python train.py --gain_aug_db=6 --n_mels=40 --hop_length=160 --input="log_mel" --spec_augment=false --win_length=512 --targets=["voice"] --num_classes=2 --kernel_size=9 --optimizer="soap" --epochs=21.7 --lr_schedule="linear" --weight_decay=0.2
Rows from block 7, named by matrix and row number. Rows with one number belong to one channel. Each number is 128 + 32 x the weight over the matrix's rms, rounded and kept within 0 to 255. All counts start at 0. Numbers have three digits each.
# convs0: first width-9 conv (model.blocks.7.convs.0.weight, 208x208x9), inputs 70-74, a 9 kernel for each
# convs1: second width-9 conv (model.blocks.7.convs.1.weight, 208x208x9, transposed), outputs 70-74, a 9 kernel for each
convs0.5:127131113082165107146133160148110171113177087155155140115197131121171118144151121171156044091155135143126166145128142152153130128151136
convs1.5:185125156090090144113106143104125158118125097169062138136115086151104146135146144184133128143115139055113146062154100121127128113164145
convs0.6:119112088160098102100130128124137134130151098121114123111113114101179134159143113112089082169157122110118109127163167115151108141181139
convs1.6:135119134113153158113115107186134125146090144133120102120170171141136149139164131160124126124091129132150122110089099111169091130100146
convs0.7:091120125138113148150163136133130151136108126150140123074143145184115154066166104100190072184120121118114135077147130111145123138123146
convs1.7:114120103143115114124189063153095145171116141149108098121129159121108131085116133150145110105155176095136154112122167141104182118121146
convs0.8:165058105122115147155126068130095154133170124168146100130073208222118116143104125147166115123131131145130127031129081102123119197121113
convs1.8:134148140176152088111149084117166098100079156189144126160067106109117145172057066159111047144107126048133132141101116077153171136119185
convs0.9:090081144177125102138106139084118097179038179115159107191073205132167073139142161106152067175173160149136085099137075143129169033110092
convs1.9:184157179162077084168117127126097145180101178107121120166132133062135146124149154139068130118154149115154102141156207115134091157129104
convs0.10:155143088094108109167055164114138150136118115121165108221104111195134099104148144114069134175092071087192080148072059108129108092115157
convs1.10:118069055103135111156070145100116112098146205107202133173134118091062180118134102130153088116120160130109119100166114155123139113140130
convs0.11:123125118087126104118092112105184105181155160159121167123112117157094124146143112068157142179091100130124091113088125144138118122153095
convs1.11:138108164105088125110127118101184139115134188122163091165141104151115156188137115059104070088114155103172075157089153147148130117141109
convs0.12:131110144142135140156130142115172115107137137131131126076108149111167152083147114125108126130132101175209105086113094132139108131086164
convs1.12:122172140131134178113127135156117105139127177194174111168139157166104146095146135131146176131129118116063159094155070165126155111128184
convs0.13:130126125133149123153116085142156134158145109136106131117127151100134139131131155135099105138155131126170157100115049146132205143107133
convs1.13:142121069144155098172165142117152115115098155112161047132105106114128122132144146129128138090128156144151089108145105075117076217111116
convs0.14:193121138144100121131130121128112112109106119126143128172095146113126142093177149094096102164123102143156166115162104079088121163171104
convs1.14:138195143197081114126103123157134150129120135127104122154107146167122144105107098109117139101103123126126136099161106154149168158126179
convs0.15:162111216194169107144158121112097117127106088133134106083075130142155147151108132122143082117164124096082129113091068162137131099167114
convs1.15:144085100097148124112142080165132172144139076137100077099042078175148100098128125094188155083216119114104158121122144158169120162154188
convs0.16:153129123155125152101120147114137085153152138185088158175087128127153068091209087092138061237092114122137119098131108092098147154133118
convs1.16:106154155133115144136107119168049158090198119166145099073182145143093120140093171096168040138110154150145109124085128121152144139125112
convs0.17:099139173146156102116117173150148136133147169135164163117078166095116129124135130117145055116139098140157121066125085123136136122078159
convs1.17:163125174133166121124122077156180120122126065171056137152083118069142104137172108141100087148123097172145121085144135146128146156140135
convs0.18:106159181088159075120146086100127179184132151154090103124133168127085139130104122100155157137128146183121137126133137096126107106112142
convs1.18:150126155131108102142127167146164143095133200112160108168122118091201156132127165152097201123101152147181111120172138111154181130133178
convs0.19:159085077168167097116109129160127087170089152128127121142150104134139082128074119094184090128099095147193083106174074126112095118151124
convs1.19:185109132159205109148158075119159085141161155174100194091153120131090158135132155076173078076098171113161141106125123162146079135123105
convs0.20:085150117132163147160123132146069106086129133140097150047147100190142131049145132170115105129104119157184144184193173155134067130123179
convs1.20:118181112100071103123132089091103144138125106124160125130112091152143140123109061123095160152122179144109128122153113143114138124130119
convs0.21:135126133107072146136177159135129096158154195140097133097120105174133157195133133106122097140121157129118156163071116106152087135125167
convs1.21:129041094103117170151168142120076085138168123130121103157155179135131125133132108104180108136102118113140086146125162118096159130182101
convs0.22:144116108083115112167141138134135137139139147138103150097092077129147162161143126152115121126142138139125141129146145134150146095109113
convs1.22:108140129130091200107071122134140152121093142131141150097093085111180119108118135063114151111114092143101152098132187061093097106089121
convs0.23:116155121112121114100099082124136118153107118128144108131125110146127126130171141115086088111159106144117113170128160136135141108135164
convs1.23:128162161094162163150110124138126151119103118097088139121130128143148067068122046119150138146195130124113166095131158130088124126136157
convs0.24:154145146167145078084186085184166139096094101097128128116135148084095091180136116111093165162117171139167081103107073180227088169167147
convs1.24:149087114166090126184131115199154037115155193101137121126084101126093102116187156155177193144128139163111116148121140169050109106078068
convs0.25:147116106074139132142147110114130184123141099146144097103103169181098100149142130171186131119093164141101149167088087185094088146149097
convs1.25:104179168132065100164113101148140174078196070176136126184095086135166136127189147154150129177107106175116157150072151110165122119162094
convs0.26:162132128192136117178160105093096128146150178117159137120144098139185124164185139152080123137160096058110167195111149116022115107149107
convs1.26:154093129174140133132120116115134105089141112112105118142129077130125121141141173210126045078181131115110141160139174183164164142136119
convs0.27:096129126140125103072132139102179182141112104126085140144154072185090154058064145088096158142148081117158115106109154045107052151112105
convs1.27:122144096118130169118140154127159134147151125091111125094090093112085176117162086145151124141109118182153158121112056146102113113148128
convs0.28:134142182122145105089154174172112098211146146145126087103127148058087107106193157161041210125113093175157105132076160124112150142139073
convs1.28:131126142103130112147098113120101159125151130108143141125122075117085081100153125102151160084133105164141139169116059117098124137132117
convs0.29:122109126104095153159156145159122135167136180112128101137143116144112115158124133150129160172145156129205139079088161080134199161171126
convs1.29:112172119104116094170111101147159154109090120164129113100198138112132104094098114136143142135121129055108098111168099126150132163181185
convs0.30:118095157060128108145107154188112089135147130138118170174196094095140141103141132137107100059116148118143152128167109172110116084122094
convs1.30:094156092106170086125137133098127168175126137126108141149097082110159175078113136145084141150142106118071140151132147110127092130105099
convs0.31:158149090123172154161103114135079113120134122104136082143093135124164125116130213110130128165084137113160112086116083072090126124073167
convs1.31:148132125144122125086143131131126065155060160189125128141099075131162103161177140111167069202058154108127151119163121124140137172149117
convs0.32:089120067131082095131154121147051116179080172099194154129122165108104144127129160055085126107184138153100075106117118143115153118149117
convs1.32:086171071114144111105106176143089127137097164077125081136136135087102162103112096081086145109132100146050139139107060132165101108141121
convs0.33:112079125150137067138146101183096212119127031193158114125133123172147137112147077182145181109128101101084154063113152069132177149113140
convs1.33:114086125112180083113204149172086186090180041170079154165150145142074135146172093191034151064163045219109191096131140122097179125125136
convs0.34:100184150106101087189146098096130132093082106163155152083079086085137132153164128134145175095159098137090151186091102133136124125187093
convs1.34:150164163139097097122102117166094096115072132148137124140245165177181157102114119113039212105088085136157187210066136150174066156151108
convs0.35:127186122157137156098121127081169104113129167105074170114158172132088138103136127088114119139148064125141167177102134114103091137159121
convs1.35:113133184133150109142116097106085086147133120168135133119114069176125139110166130162128133090098130196115039143106127099160109111164092
convs0.36:162135160072166136183169133151142115105138087111169095145056165134179072154089123103125162156126062123122196129126181118115153113116128
convs1.36:106077175109134110118196136114124091152161125108146127109157098127117155183107135162131138133137127137100129160138177145086141129114112
convs0.37:157114167160150164138113131127131144152150078129108116159159122140075207114136123167110078072173131125149096083120073151116082102171086
convs1.37:104114124065104133140099177131131137093171187153079107156156192122134067080171134104137142111183117122109144160128150147139088133123198
convs0.38:156130125091126130116110169119112090127132114107109168083166088154070109119095137102179125072109103138102115143108190158163105135069072
convs1.38:187129190159133195069098092083096080104098145161133118079125140114120114123173150193078161134167140161155174129158137165151112163105116
convs0.39:133087139164128185154153150158097120135121093143167127129107125126120096094149166104144103143131100126136102136110108133099107103164099
convs1.39:138120061071101131172155154130128132094186046082136117153149173111147145114079115117112104112133101074112082142134158148177145113171089
convs0.40:122111109107147103112124161158070199137120149137135124168112146092118133122091115170071200161115150118114101157106172143129132162096141
convs1.40:105128092121144098142125100134146119159181154118111141177142141160174127109099105035116031157100138142044120099142087151083123106140119
convs0.41:178156113147163120132128087155161114171131136130118092209065128104090111192091160152062112159133189142109134123102156167154153189181155
convs1.41:185147113085162117131108159101149150166109130153189166152086143195120083043107102105127143173131181123109118129137099086137143156147127
convs0.42:098099099163114152110105142108112124156155126120131136158139121091095107110119150138102113123148121123129141127177146162157095039131131
convs1.42:161132151167166152198155101100102092156124157080169093142133134144129160199146103123096172082144142157171068159165155160169096157113151
convs0.43:142134120133129119151127131137155089093181092149132123085120125180138133139139140125115149164154143089108113133104112173149142126132136
convs1.43:140119107158152099039176135101121119102166116141125091165111145139107111111108103105117085097120166106118135105130069166129057182166127
convs0.44:103118186156096116183092190191063083144142112161174104147109125131171113160163135095044154109146128144164137124139114154119105080156103
convs1.44:056192178175189139079129125148122107119104147176074107167154150109186147110162163130130109162104106148111136113108141157115138125092158
convs0.45:141081114104128138141104102065122145152131123140119111116151171051106212157101084128136164120114137102171138130123147099107125121115140
convs1.45:127109134108109101136117111095086088105094130088122153161119105193134055134127134137142156095119147126144135145135116119155169114121135
convs0.46:124130141121170123190166102161182124147098122032150087122112183081157047173097144130148151045109153132131136163165111170112156136135106
convs1.46:157162105147200085188123109178117094087108150097137135165154185162154196215129171207169115175100117090154135133165112119110135075107141
convs0.47:143169131076112114120136144122112114145126160139133129151094127152132095111097157088142134142170194084110147116101090077125163133126109
convs1.47:157151172125139112144084083101093088116115106124127132119160083082150098111175160125108071151071111153150114123087142178156162149131099
convs0.48:086107164162137150123111173177108111097145138089129133156097193085123086102093149095078164064111118116158127205172102154141126192179183
convs1.48:177168131172168124083130108125118180178120128135115125157105165135149199176143099128120099158135115106093151141095094163126088104122116
convs0.49:116129172113143124106164188107136126144114183133129137132138093179137113107110109158158131099142108098165138145177145124117106100075078
convs1.49:177123123128103129118173159119157142186100098145142131150154140152155162121124163129143137129139151127151148157174141110151134133177122
convs0.50:086138125148097172174135135148102133108103124201136156146092129156161144146172072100124207127134089124146101180088124112197185132161159
convs1.50:113137083120130083166138193136106100104106114108098058140027108088153072052095149137125149102144127126126146167090158126083151123107143
convs0.51:131121111123070185125181160145127155173126147096170093163157087147088120112165102109138157109103127084129147108164138086160165125136158
convs1.51:126171164122124174187189142156101118179102105133108156120132068128116168161111132161132124107119142125171138130124165121098194100165099
convs0.52:092156114112105166107131045146107100075110113148129112091134149185138135134142138121114106135102110120139144122135133155149088048091108
convs1.52:201129140140103140166116118115135169088167149152105109153126148140167093132159088111111118141140144062113048134164166150158122145103156
convs0.53:149114132130147131108138132107116120171123130110120112129127155189114201075090157121196140050204153190121163088120127101113074085094077
convs1.53:128164098092119161084111124161155089131103113098089125177131109130129167115098073171077183120187141083100173142132123114116128105140153
convs0.54:127077193138087108123168064125117147182137093101149144163102136137116139092184080124129105114135216052112110087151116127118125151118118
convs1.54:151198104095136159125112150069185111139155108069105138093179107164115164093094134177103069128153140098146087116127151146137160104118144
convs0.55:092148151131076093076112107116144191145147140155150125115132116118135157114122118160138166173114152150134065113126139182115125107131112
convs1.55:104134184142128148105117097170114169111156077119103141112125122131095118140153146066119114205170175110118202148159095129147119101128145
convs0.56:106106118060092112167144116137139070142177060122115166176133109090107102170070138151060155183164212137159118102118186123066085109198131
convs1.56:135144151176147160117160133177150110128146114137128130159099154156105121162121165131137080169181172159184115119116139107193125051116155
convs0.57:144072107110110128067152145146092125177139093102110118135160083108073218096118069158125142146145075076074106158157129029118149070141115
convs1.57:150125135168141094136143120121115101165154093138147132116186131114118202156101140117148089096101138151131139162120102118111132110070129
convs0.58:184094138119125168069208083163077067107144185087159127090152077066143182079195058111119183117094140121116140108158165106077094136131141
convs1.58:077230066111171118098073153149176094191095161073089080109195082125213113117127067118136105143150171148091171106155112072200116086103154
convs0.59:129090140109116110156123164146089166116130153122177155100090169087110115112154118106137166112122166133130155094188166194191099106095078
convs1.59:112155113141118122148105107134148114092118108085139150134126093119072142133119197158115134135129105100092144168111146121105129111115144
convs0.60:136134147159159167146125098137139144136160097143095115071129106158123145103212177121142122084129145099189144153161171202140113151163155
convs1.60:115093091099112162099167177157061125188162165177097127101155084128109090073117081164197171127093122151123102107128116149131122113137129
convs0.61:128134162161113069108103122132099096131126138133110167110114110152089150175129133200123090088088132156122134121128105104138144108133142
convs1.61:180113108107143094127172120109113163183123123145143100135148165123125167120213173100141143097121098116079152137150190134142131130139152
convs0.62:166112023173121136183085104116133119122130136112122148153165123111122147089130189116123159087097118120195101139186110115134113097116132
convs1.62:140092123164150070125162123060138100131117173095180155128158119140168128092140103146215170102087031134107182154114119118151086134101093
convs0.63:139186087140155142133156181113160135143150104148142140051159151130108118160138152102168152083102109170101136137231160128163160146119143
convs1.63:087120085112139145108110171116135145167109191162119143189091152150057085068129036158126150101123119117181100099150121099096116159121146
convs0.64:144086054123123085103084091121110191177141171129097127100131100079148182131123155174107185173119059126136155172066122071177127100130115
convs1.64:115139133159070124123130096120094094115129124146136110103173121151137135151198105125120152096117122170115152158155124125122132172152137
convs0.65:159107068082125143108143115156129137140115099109131113124114116172116098070165153163145174150142100122124052158156108142136125106117111
convs1.65:083122163151132106115136108138131097151111128132163102119098155125147145108132109074153081174167101152121148154182139113129207176172119
convs0.66:146105144112075112125145109168135113125143146133154149148122132117216143109138104120135169120122114084087101056105186168132139129113150
convs1.66:104153131102151078130131140142166096157131137127090112076184214063048075099097130182135115170061066189147144125103087101155112123125143
convs0.67:172153077134163144108147110160158190132141145075163138132123107162107121152114143115094133142125158132116165116163157097123126165176115
convs1.67:146133110092115129174128118103111092123125182132117143109105159112135114138124135147101096112178139125141102122085148098163146107123109
convs0.68:132066146152104144094144138143134142150152131114162106122099114095085173115094111079155146164158161165103077106138172142069092132142146
convs1.68:119145142136173160112151188137082122146160133120163119096072098140110076104135118065082128163173152146143110161167107148138176088123099
convs0.69:143095135122193114148199122131129114147154114077105120145139086124126187075150134157132133125097119095176160164142203128120112135141142
convs1.69:159178149174143174112121132159088068155134111095116143120103094133090127074152122129184116081113098143124150154135151159144147114113109
convs0.70:131110157120124146149101129155118104142136074180076115150100122136122137066127150121151079177129117082144087063188170135151089164088148
convs1.70:058156128087120084148147167170151145088159137085051103117125137110114129156162125181145068103091183113164073086157105157100148124138152
convs0.71:127116146159099156129145157153152128181090142125135133148139142125140131120116092137159102102148122156160135139151135143078086140159161
convs1.71:154107108088106084121098105127147123176182139137151111108165159130168135102047082129143126130147071111182090130142095107159167157140107
convs0.72:139160130076115124089111149135083119143131110126148132215107134132123145125092127147101113084147167095078195150080119085139173115200093
convs1.72:109162135072144072072056161071173136105166222162151144159116087153087127128116149164153150104126112154099131198074121105104120116146090
convs0.73:069087115089102160139107166120118113127077101120128113046134173074150113152120139187160091160117169112150171103103066146106075131121142
convs1.73:098092193178133160160156087105125203146132114124158158103121127169150143148087136174179165217140120123132147097177085100141063108142131
convs0.74:092106204107104137140127148119108122142116182105150114117113129142064157149099110130044172217073072050150109142177185115198115181101188
convs1.74:148093127116153090093149103120040134178115097123117140151100120173154055133079140103079151098084131137128103159123141139080167106091100
convs0.75:115094119115079167157109104102111121133128150128123134172151065158099082095089108156123129152061174166089106070195117156153082120151171
convs1.75:113136100136087100142222102110135125146083134109134104116098114084087072152151153128112120142095196119097153090139161120101111147077188
convs0.76:123104145156135085107179128082168121162123057136098135088185124114138115120113132105103186104137112117114111164126125134102167107152134
convs1.76:093151098135179153179075090134086062099095152116187124132135086149108179082072105172111135122132136140152132159129149157140126133162093
convs0.77:133106100097110139127144124127126120161126121143127118176165180126111136200143163108098091150129152171132110157174123096105147061084124
convs1.77:167142112144093182173152088112099142155116115141167093181102134131211154114071118143148159104128122120117120159164148127138132133142186
convs0.78:108128118107127107137146127211123117121136058114137160100154102125139084153170085130131028086059120160140139155115172112153164087121122
convs1.78:124100128156121161107146120152037129142132133155117147181159137124120065136131113118134156103126112100160085117120130101148179093126128
convs0.79:146074095107183086129157097194148119078139092097160081118186154100112180141110158153164127149123124157147093095115173104158074120098147
convs1.79:081082158175170130101180124160163160127090172148104163167091183060145087167145029120167120157113199128164152084142113202125132084129137
convs0.80:103099137102104099125134140097157127083111132116147129153109126111205124081079098122129090123134067093150158148130189136106126130128100
convs1.80:115172185102163168146115159160111113096124151099096119137131107088140070177198182131151172098094104136167172141129142105115102061117161
convs0.81:125090079148176149148166103148163163200110104087085125139076120193137135135148150070158090189075101154140128153091118140082175149170102
convs1.81:123072118122106077172097128118119162137133155080108133126160145086172182102085093131127129159095129123197095140120117153141129134150099
convs0.82:117208118175135117160096152140110192117100177106099093151108189162126156183073125163107089114153097136130093147104120163165130096159079
convs1.82:092080105141071131125115117099136100143109141114102123191090142137109128165118146122144164130127082112139152183116118116130134186137091
convs0.83:141142102134104116137159158089080133146140131161095180174094110160119202178093132127139113122109128062130122113156113127171074134138120
convs1.83:065127115087117112119187172128092162120173096157137123162076118174094094136131182103083051095099151078172084122161162115094151148131109
convs0.84:147099202173152114140138143101120130150161140144095160091105151130122138136127123130101134162074094121120155158141110100143169105113141
convs1.84:127158102163171145134103092182082125147131119109135149135129138104157156135062098173150154130128115124129117112074144095103170109154076
convs0.85:167120186189118126128110154133140129109148064140131093119157107141129170099212088080142061128101118085146119131114059156088116067123120
convs1.85:126076107115111154084079146157130152083129113105171104107216094118169129102128116131210132121163106170173124099130128155109104133102134
convs0.86:135140121137131110191104138172174162158145122166178128118116136100120130132117197152113160147140167091108112149147045119129131087156057
convs1.86:154164072125126158145128119162182156127161160120121154111102115152160149091102081081128118154149100148211067160079123072132123178168123
convs0.87:099100159069117107155125124059151138147139095156111094109108112140113131136103132157114162172183148087133154093093123152123152161199136
convs1.87:139120154184063113126100103130106130146107113121120142168107123151126087138151111123178085111134182109095118155095158109111095093164060
convs0.88:194193140112060107060095152138161114141098167138081131121185208063082078125200156098118164097187155123168099174077148136152077093171146
convs1.88:122149139105140163145110152171141136133116165159187142160137167089094116103111112133192102108099115128108182116084076100121122073083129
convs0.89:154120138112095132096143157090109105133089134162086128185146111135143083123121095212142147169151048074105130124159103098085100082176119
convs1.89:117184155081131140110144152179104140123126104133122110119196111190069099120133053104171154057059135115169159176088181147159161135152143
convs0.90:117144188100105115113101145139147195132154097177126119200137124123148049247135183108165157166108148130091145147139114113216087100125136
convs1.90:139090136176187102110167110123181141136173148099148154146127106090146154113039146142097123143123118130117103134127116217075203177142139
convs0.91:085153114122110139185126136144054145128095113083161086158162137171126125099084072142103135115134118118087108170138149100097068148081157
convs1.91:155086133154132133093116100080144138140124114145161141094148125118097125109199103134109140134128130107116165160127142231099154139153143
convs0.92:104149111098112196156091131108078191077106146068147129127129185140120111152147106095197175029129115109119133062175141154157158141169129
convs1.92:108206169090150148121126151125163080148132114161106163081158114114128125152073118073094111159128095183099184123106109095130121123123143
convs0.93:115094126182093190131130125147114148141168131106137122092189043196034172098182133141134113124170133116103122126064130122144127143135091
convs1.93:122116132162158064130123127152107107151097188137132109196142144149090148126121086138100101108131117124169095178136134115111144157169174
convs0.94:161165156130151197159160101127085072047063094142149160120168181120097111112159127178077128096134107148150156127157089150130082107131114
convs1.94:152095123106071104209114042108131136121118094080075102069113107087127147105165149085134098098166110174110132142124119146122115120102090
convs0.95:033123183093122145105162105094091076169191133061152126201080152106154150167142115121179131071188094100140114119146138126141154077095181
convs1.95:106115132173125193094161147116135144105126167150081123125111163169085095237128154102143051149170070150099161150161113146115116145097148
convs0.96:098171149195095115106158084076132152164073112160083105145076067075149121126122128100178099113193106085181110149122163114100164162144108
convs1.96:110162147079157108078142109138019121136126156130182099155124060111124101177136121107167116188169104119156146143137114110197108142145081
convs0.97:158169129096128059088140162145163088055150130109136122124150066118161187095141106108106126121075137135115110106082152148235083114171094
convs1.97:104131130154102146148146083152078083129118107102139111125099128045117128171107170119159115186067080091142127142113137172112121117150073
convs0.98:115127108142093187089132125129165140148178140137183096113173117158134136105172126141189180133108130103054175110137122067141078072107107
convs1.98:124163062091157103155123095102172093113129101148136159144129124128122123115147155099113121096137092239150164131126160140103168149155136
convs0.99:171140125095145137118110108122117136119155151146190107144157112140142114091128081080092126135091097163144078128092140163155152162092154
convs1.99:114105100112137081133141144154164080120130155128106121125105114093141109137141171097124114122123127092100105135121127091067087135143111
convs0.100:158148138094136149153173131106145127119127116070193099135139156115158110097090144126106184090131088058168141058168161144117193130090111
convs1.100:136111117098110089112085120095116118174170088125110123124087171124146129094148093170121059170115132138177091151100091077120178154114142
convs0.101:121124140135074163091115148148150149135139117177138118107114138110173122139109144083111129123097115119146130085114125169141147101166147
convs1.101:154163142127159115100120075096124142143099114125170116158140154188134108122111112142131091160122142102124123133092163116138106156161179
convs0.102:135146166105068080141109180113137046166089184131093158131101106187160132124074143195120077196158084021132160096147199111146154101110116
convs1.102:052114090103138130123088114086157134158084201099137094158151089108144092110111138164149144155060189113216125089113119133116153082127142
convs0.103:179112112110106124136186130124182133148095129072129133143153087142136156162124071168106163083181077163118100085115105183112148130133110
convs1.103:151131121123182066131149158131170105137171101158103104122149213086087182112142112154074140108075090113149136142139099133194160132133153
convs0.104:124135133080116195120115142139117077142133184061094197064137067123116188071178096124100069162100139133150067120133162081121195087110119
convs1.104:118115169100162188164109114170107103124086092101113094100187098177131147092155106125098131125077164094065115110146106163149140134094169
convs0.105:163126162172047059091147154115112191114165113093105156099112151197140112088127182127177105092105172099078145146156079093109163144097170
convs1.105:138177200122119146108081051153046071136157140111145164130086024155134131193066158131108097178099116106121217143179181117124135176114105
convs0.106:140121063139084112129145110105148143110150131127127140130134125110082057094167151146123113122103114145142130156149143173162122112124147
convs1.106:169081123150175124121136185117106087121169128161151101138107163074149138154118151126123130158136131128130148125103051089124087106076117
convs0.107:112090108127130158077167126114106124103105128133097107094156124173083087136138102171132114167126111108113113145161123112168113174153117
convs1.107:129147135115133163128134171110160175161200163104132122096082154148128128160157134174146165056135080154162118181102107132099182171109132
convs0.108:162178152111168125143124151093118119176153157105143103197143129147172129168145137093163166138080115163159132139084110124076189108123118
convs1.108:142126110166106111115170114153140175165126176110126091145110120137219080114146124076194148142094151142191111140125164082162091143108173
convs0.109:132114064141126138100149173139182134163141155134112101184117100125126123092157121186138157106107136152103111139166113155090124105102156
convs1.109:109164119037116111120169123112054118202124150168139140133122145161156142034152105142110170151133134102091146117116129096105148146104106
convs0.110:136097118109109115130113113131100129086132142134113150112107134115140112139131087094071121118154185136139137119149109129136134144132133
convs1.110:095110142157143139144164119153146150130179098125119123136139147139124152125144132125150198186147115077098052126120108120113126165105113
convs0.111:105060115160184195185127122115157159075141210162136180111141108140167219107074091110148102120106141172203191117204103094142135112087073
convs1.111:112110147155129115123137128137118144189146079121135146075154121158142159127146114104155096104156142098103089149155142148122094163137112
convs0.112:139120106105089135126164119143150060095162119122131116128136165131090126179203111142134099166153132138111145133146165145130138169134101
convs1.112:110067090079116096104143127117156130133120096078116122144115122187086108126145140162173186182132155085122130121130102136120139132105108
convs0.113:119078063113144133115145101084135149116132086122137133091039052105166052156186131128108108102094085129103149183186126205158215147125134
convs1.113:133144146148087172141195097113115083053136131149117130103130173120076233099149132088120147142079072121100155126164149103132102116069119
convs0.114:122131132101143128127126150134154097178118134171090109138120136114130152137147120129188105156119159174086101129115139083131074147144138
convs1.114:151110139165148177124149114154144117113089090102156116075125129143115165168158186143130101177156144102128148131128122128142117097155178
convs0.115:187161129118090087141154115170141115109127149137142111148114125108122119181120149154150077102184117142148117119101132116148140145146137
convs1.115:169163174085085107076107126088111145151105150098114157131106093088117077116109159092116136151155140121169128117129154114132103032107146
convs0.116:136125144102117168116089113149140102127135119132074140109164113083153072183113095155179133130112156113074121143142094088097188100108126
convs1.116:108131130153130115117148143144172166116134167065073107113160165105122141135070053113141125115128152116209104203091166079151171167101150
convs0.117:070113142113137127112124135139147151111130114102102139127105129109106134138108131138134149151126127180149165125124125130109143118142134
convs1.117:127110136112114118125128141167107112126117153143107115140121133134163138120136115222140155120102139204106131123080115128147161119138138
convs0.118:111106140130161149110130115109177101104118115097195109111125140128077114213093169108159122118135179184096182195146181089058039105057007
convs1.118:181140118132138137098147132142153128127116137101132114132095122160119143170128125166086182103162075126117104173152181108145134097131097
convs0.119:121090098123114117155114164105142174124076130181123149122148093142154133103133148132074114137068135088127154117154137043087098137078116
convs1.119:138088116147128158158157139127116112130134118144144121127154133152132158117139126119125153135111150105111109166114170161159129097174094
convs0.120:065186088117171138123163094164075137088139173126132108168108091126180063093172104086161212139073156147125163155141138109136127135164109
convs1.120:177059144144100073092107089196123193150187117120099106136129156093127155100127147118202172133099109135179102097132131162091055144121128
convs0.121:077131085164169141117171115196112166085102101109134145156085131119082126090154150133144087145107107147168136157093137096125135145133117
convs1.121:076135126100080091107100157121064118110076121111136209178129128153126129124105124089165180151168153124097089142144138117148153131085129
convs0.122:109108115131105110127127167117104121180130145112118119160127104108103121134118155134146128168142110108147102162122168177191135120123161
convs1.122:109152199108122157089150159142115126118093106101123170114134091092098164173132132132130143106090141111130112112136127128083059112092115
convs0.123:089166160103129115172170106087105123160181139155184072176097070146148134125116172090166148148080148160102129171155142059137096135080104
convs1.123:127145108109138140086172099117133130132145149190138120136140150142166099134132149139055170174131110110108133093152168098129090110079084
convs0.124:142165136164164126126120100112121138111147132117116133072142162112113122140116164166158139153170152110179102090064199091185113147167104
convs1.124:114141123144154146155134136101083110113125104139181146130085168130103068179129189114184109071187121125180137143087138179092195117159174
convs0.125:155102143081146126091040095127116137114127152125151150116113110098152087095126132171114149071139144113080166124137092145130130132120154
convs1.125:190156121146136152116124074139103154133129130145132105063136147181077096082144069140112147138110146128103138189127144185134151144148169
convs0.126:125111127162109182102160107070108103112085113102100109112129115103161143118103102090095142087115103091155112088145137084148125113119148
convs1.126:117141087151126125102110162128135138102102135073099105162141102114129108124124131125024098094097156168133052068123152068162166141094109
convs0.127:135156133157102176128163124106197123121153108145170105025189081149163143110132142094197142141091164099128171140184101122159103134067032
convs1.127:180162111067113139102029119080187058127153110149146145110201116100177177136220145178162083159082143255135095129127117111115067154120100
convs0.128:105142069138165132145140090156136128152087066089212040151116161044156163102110153148125133157071100128163155117122065147161207153063137
convs1.128:176083127101101172134151131120131126171058138148136107129162101152083121111110081134132166102117109138126194096139122095142134182167181
convs0.129:147122151111154104057145130082178122141122093112110096129144149108075135151154170057112101120096077136099127060194098148106111142076131
convs1.129:107090132159159093113103113180168111147158116118159108138147097063067191133141139124061126127118178152077077144150096143078102072049107
convs0.130:120132131194089116156140148112121158134109078083160103082139130120138119124128174128120195094167156123137165161133183109164138157137172
convs1.130:176022109085099147120117164134172045157118173107113113138158174145137127115142138211101157120162078228144147088114119134133137134137145
convs0.131:118130076150125098114060122122121136152089113070145124190157179145208104115096123130091182126128159112048110098121132086131106140165120
convs1.131:142134114137164120105111118113172077092093125100083130113124157104096157110089171132115109139100123135151079154128116128160140113122140
convs0.132:156141109148100164229143191142158139185087168095084138119112133140133160102112147090131121110099124149072137095149172124123170109087121
convs1.132:089120071052074128119073116091154114098088133162147112148162187134198137116097116115073102117078140168107087120143110129090143147125165
convs0.133:129106133062092140147145074125078139118110124169153096117142077124129130059098145140124077110090151132080158122116148114103183118145124
convs1.133:189158143124154203163147187119109092113099148108088122159172126115123098140099108085109067102129084131135105152076179072172161153178161
convs0.134:104209134153118203087152167136136080104128115148137125105123132120157150149109101072149106130115139142164120108119097151084131117155138
convs1.134:151121135103164094091112075148136139147113100095125115072111088170118117183134134093099108116117153117142113137109141145195102203176104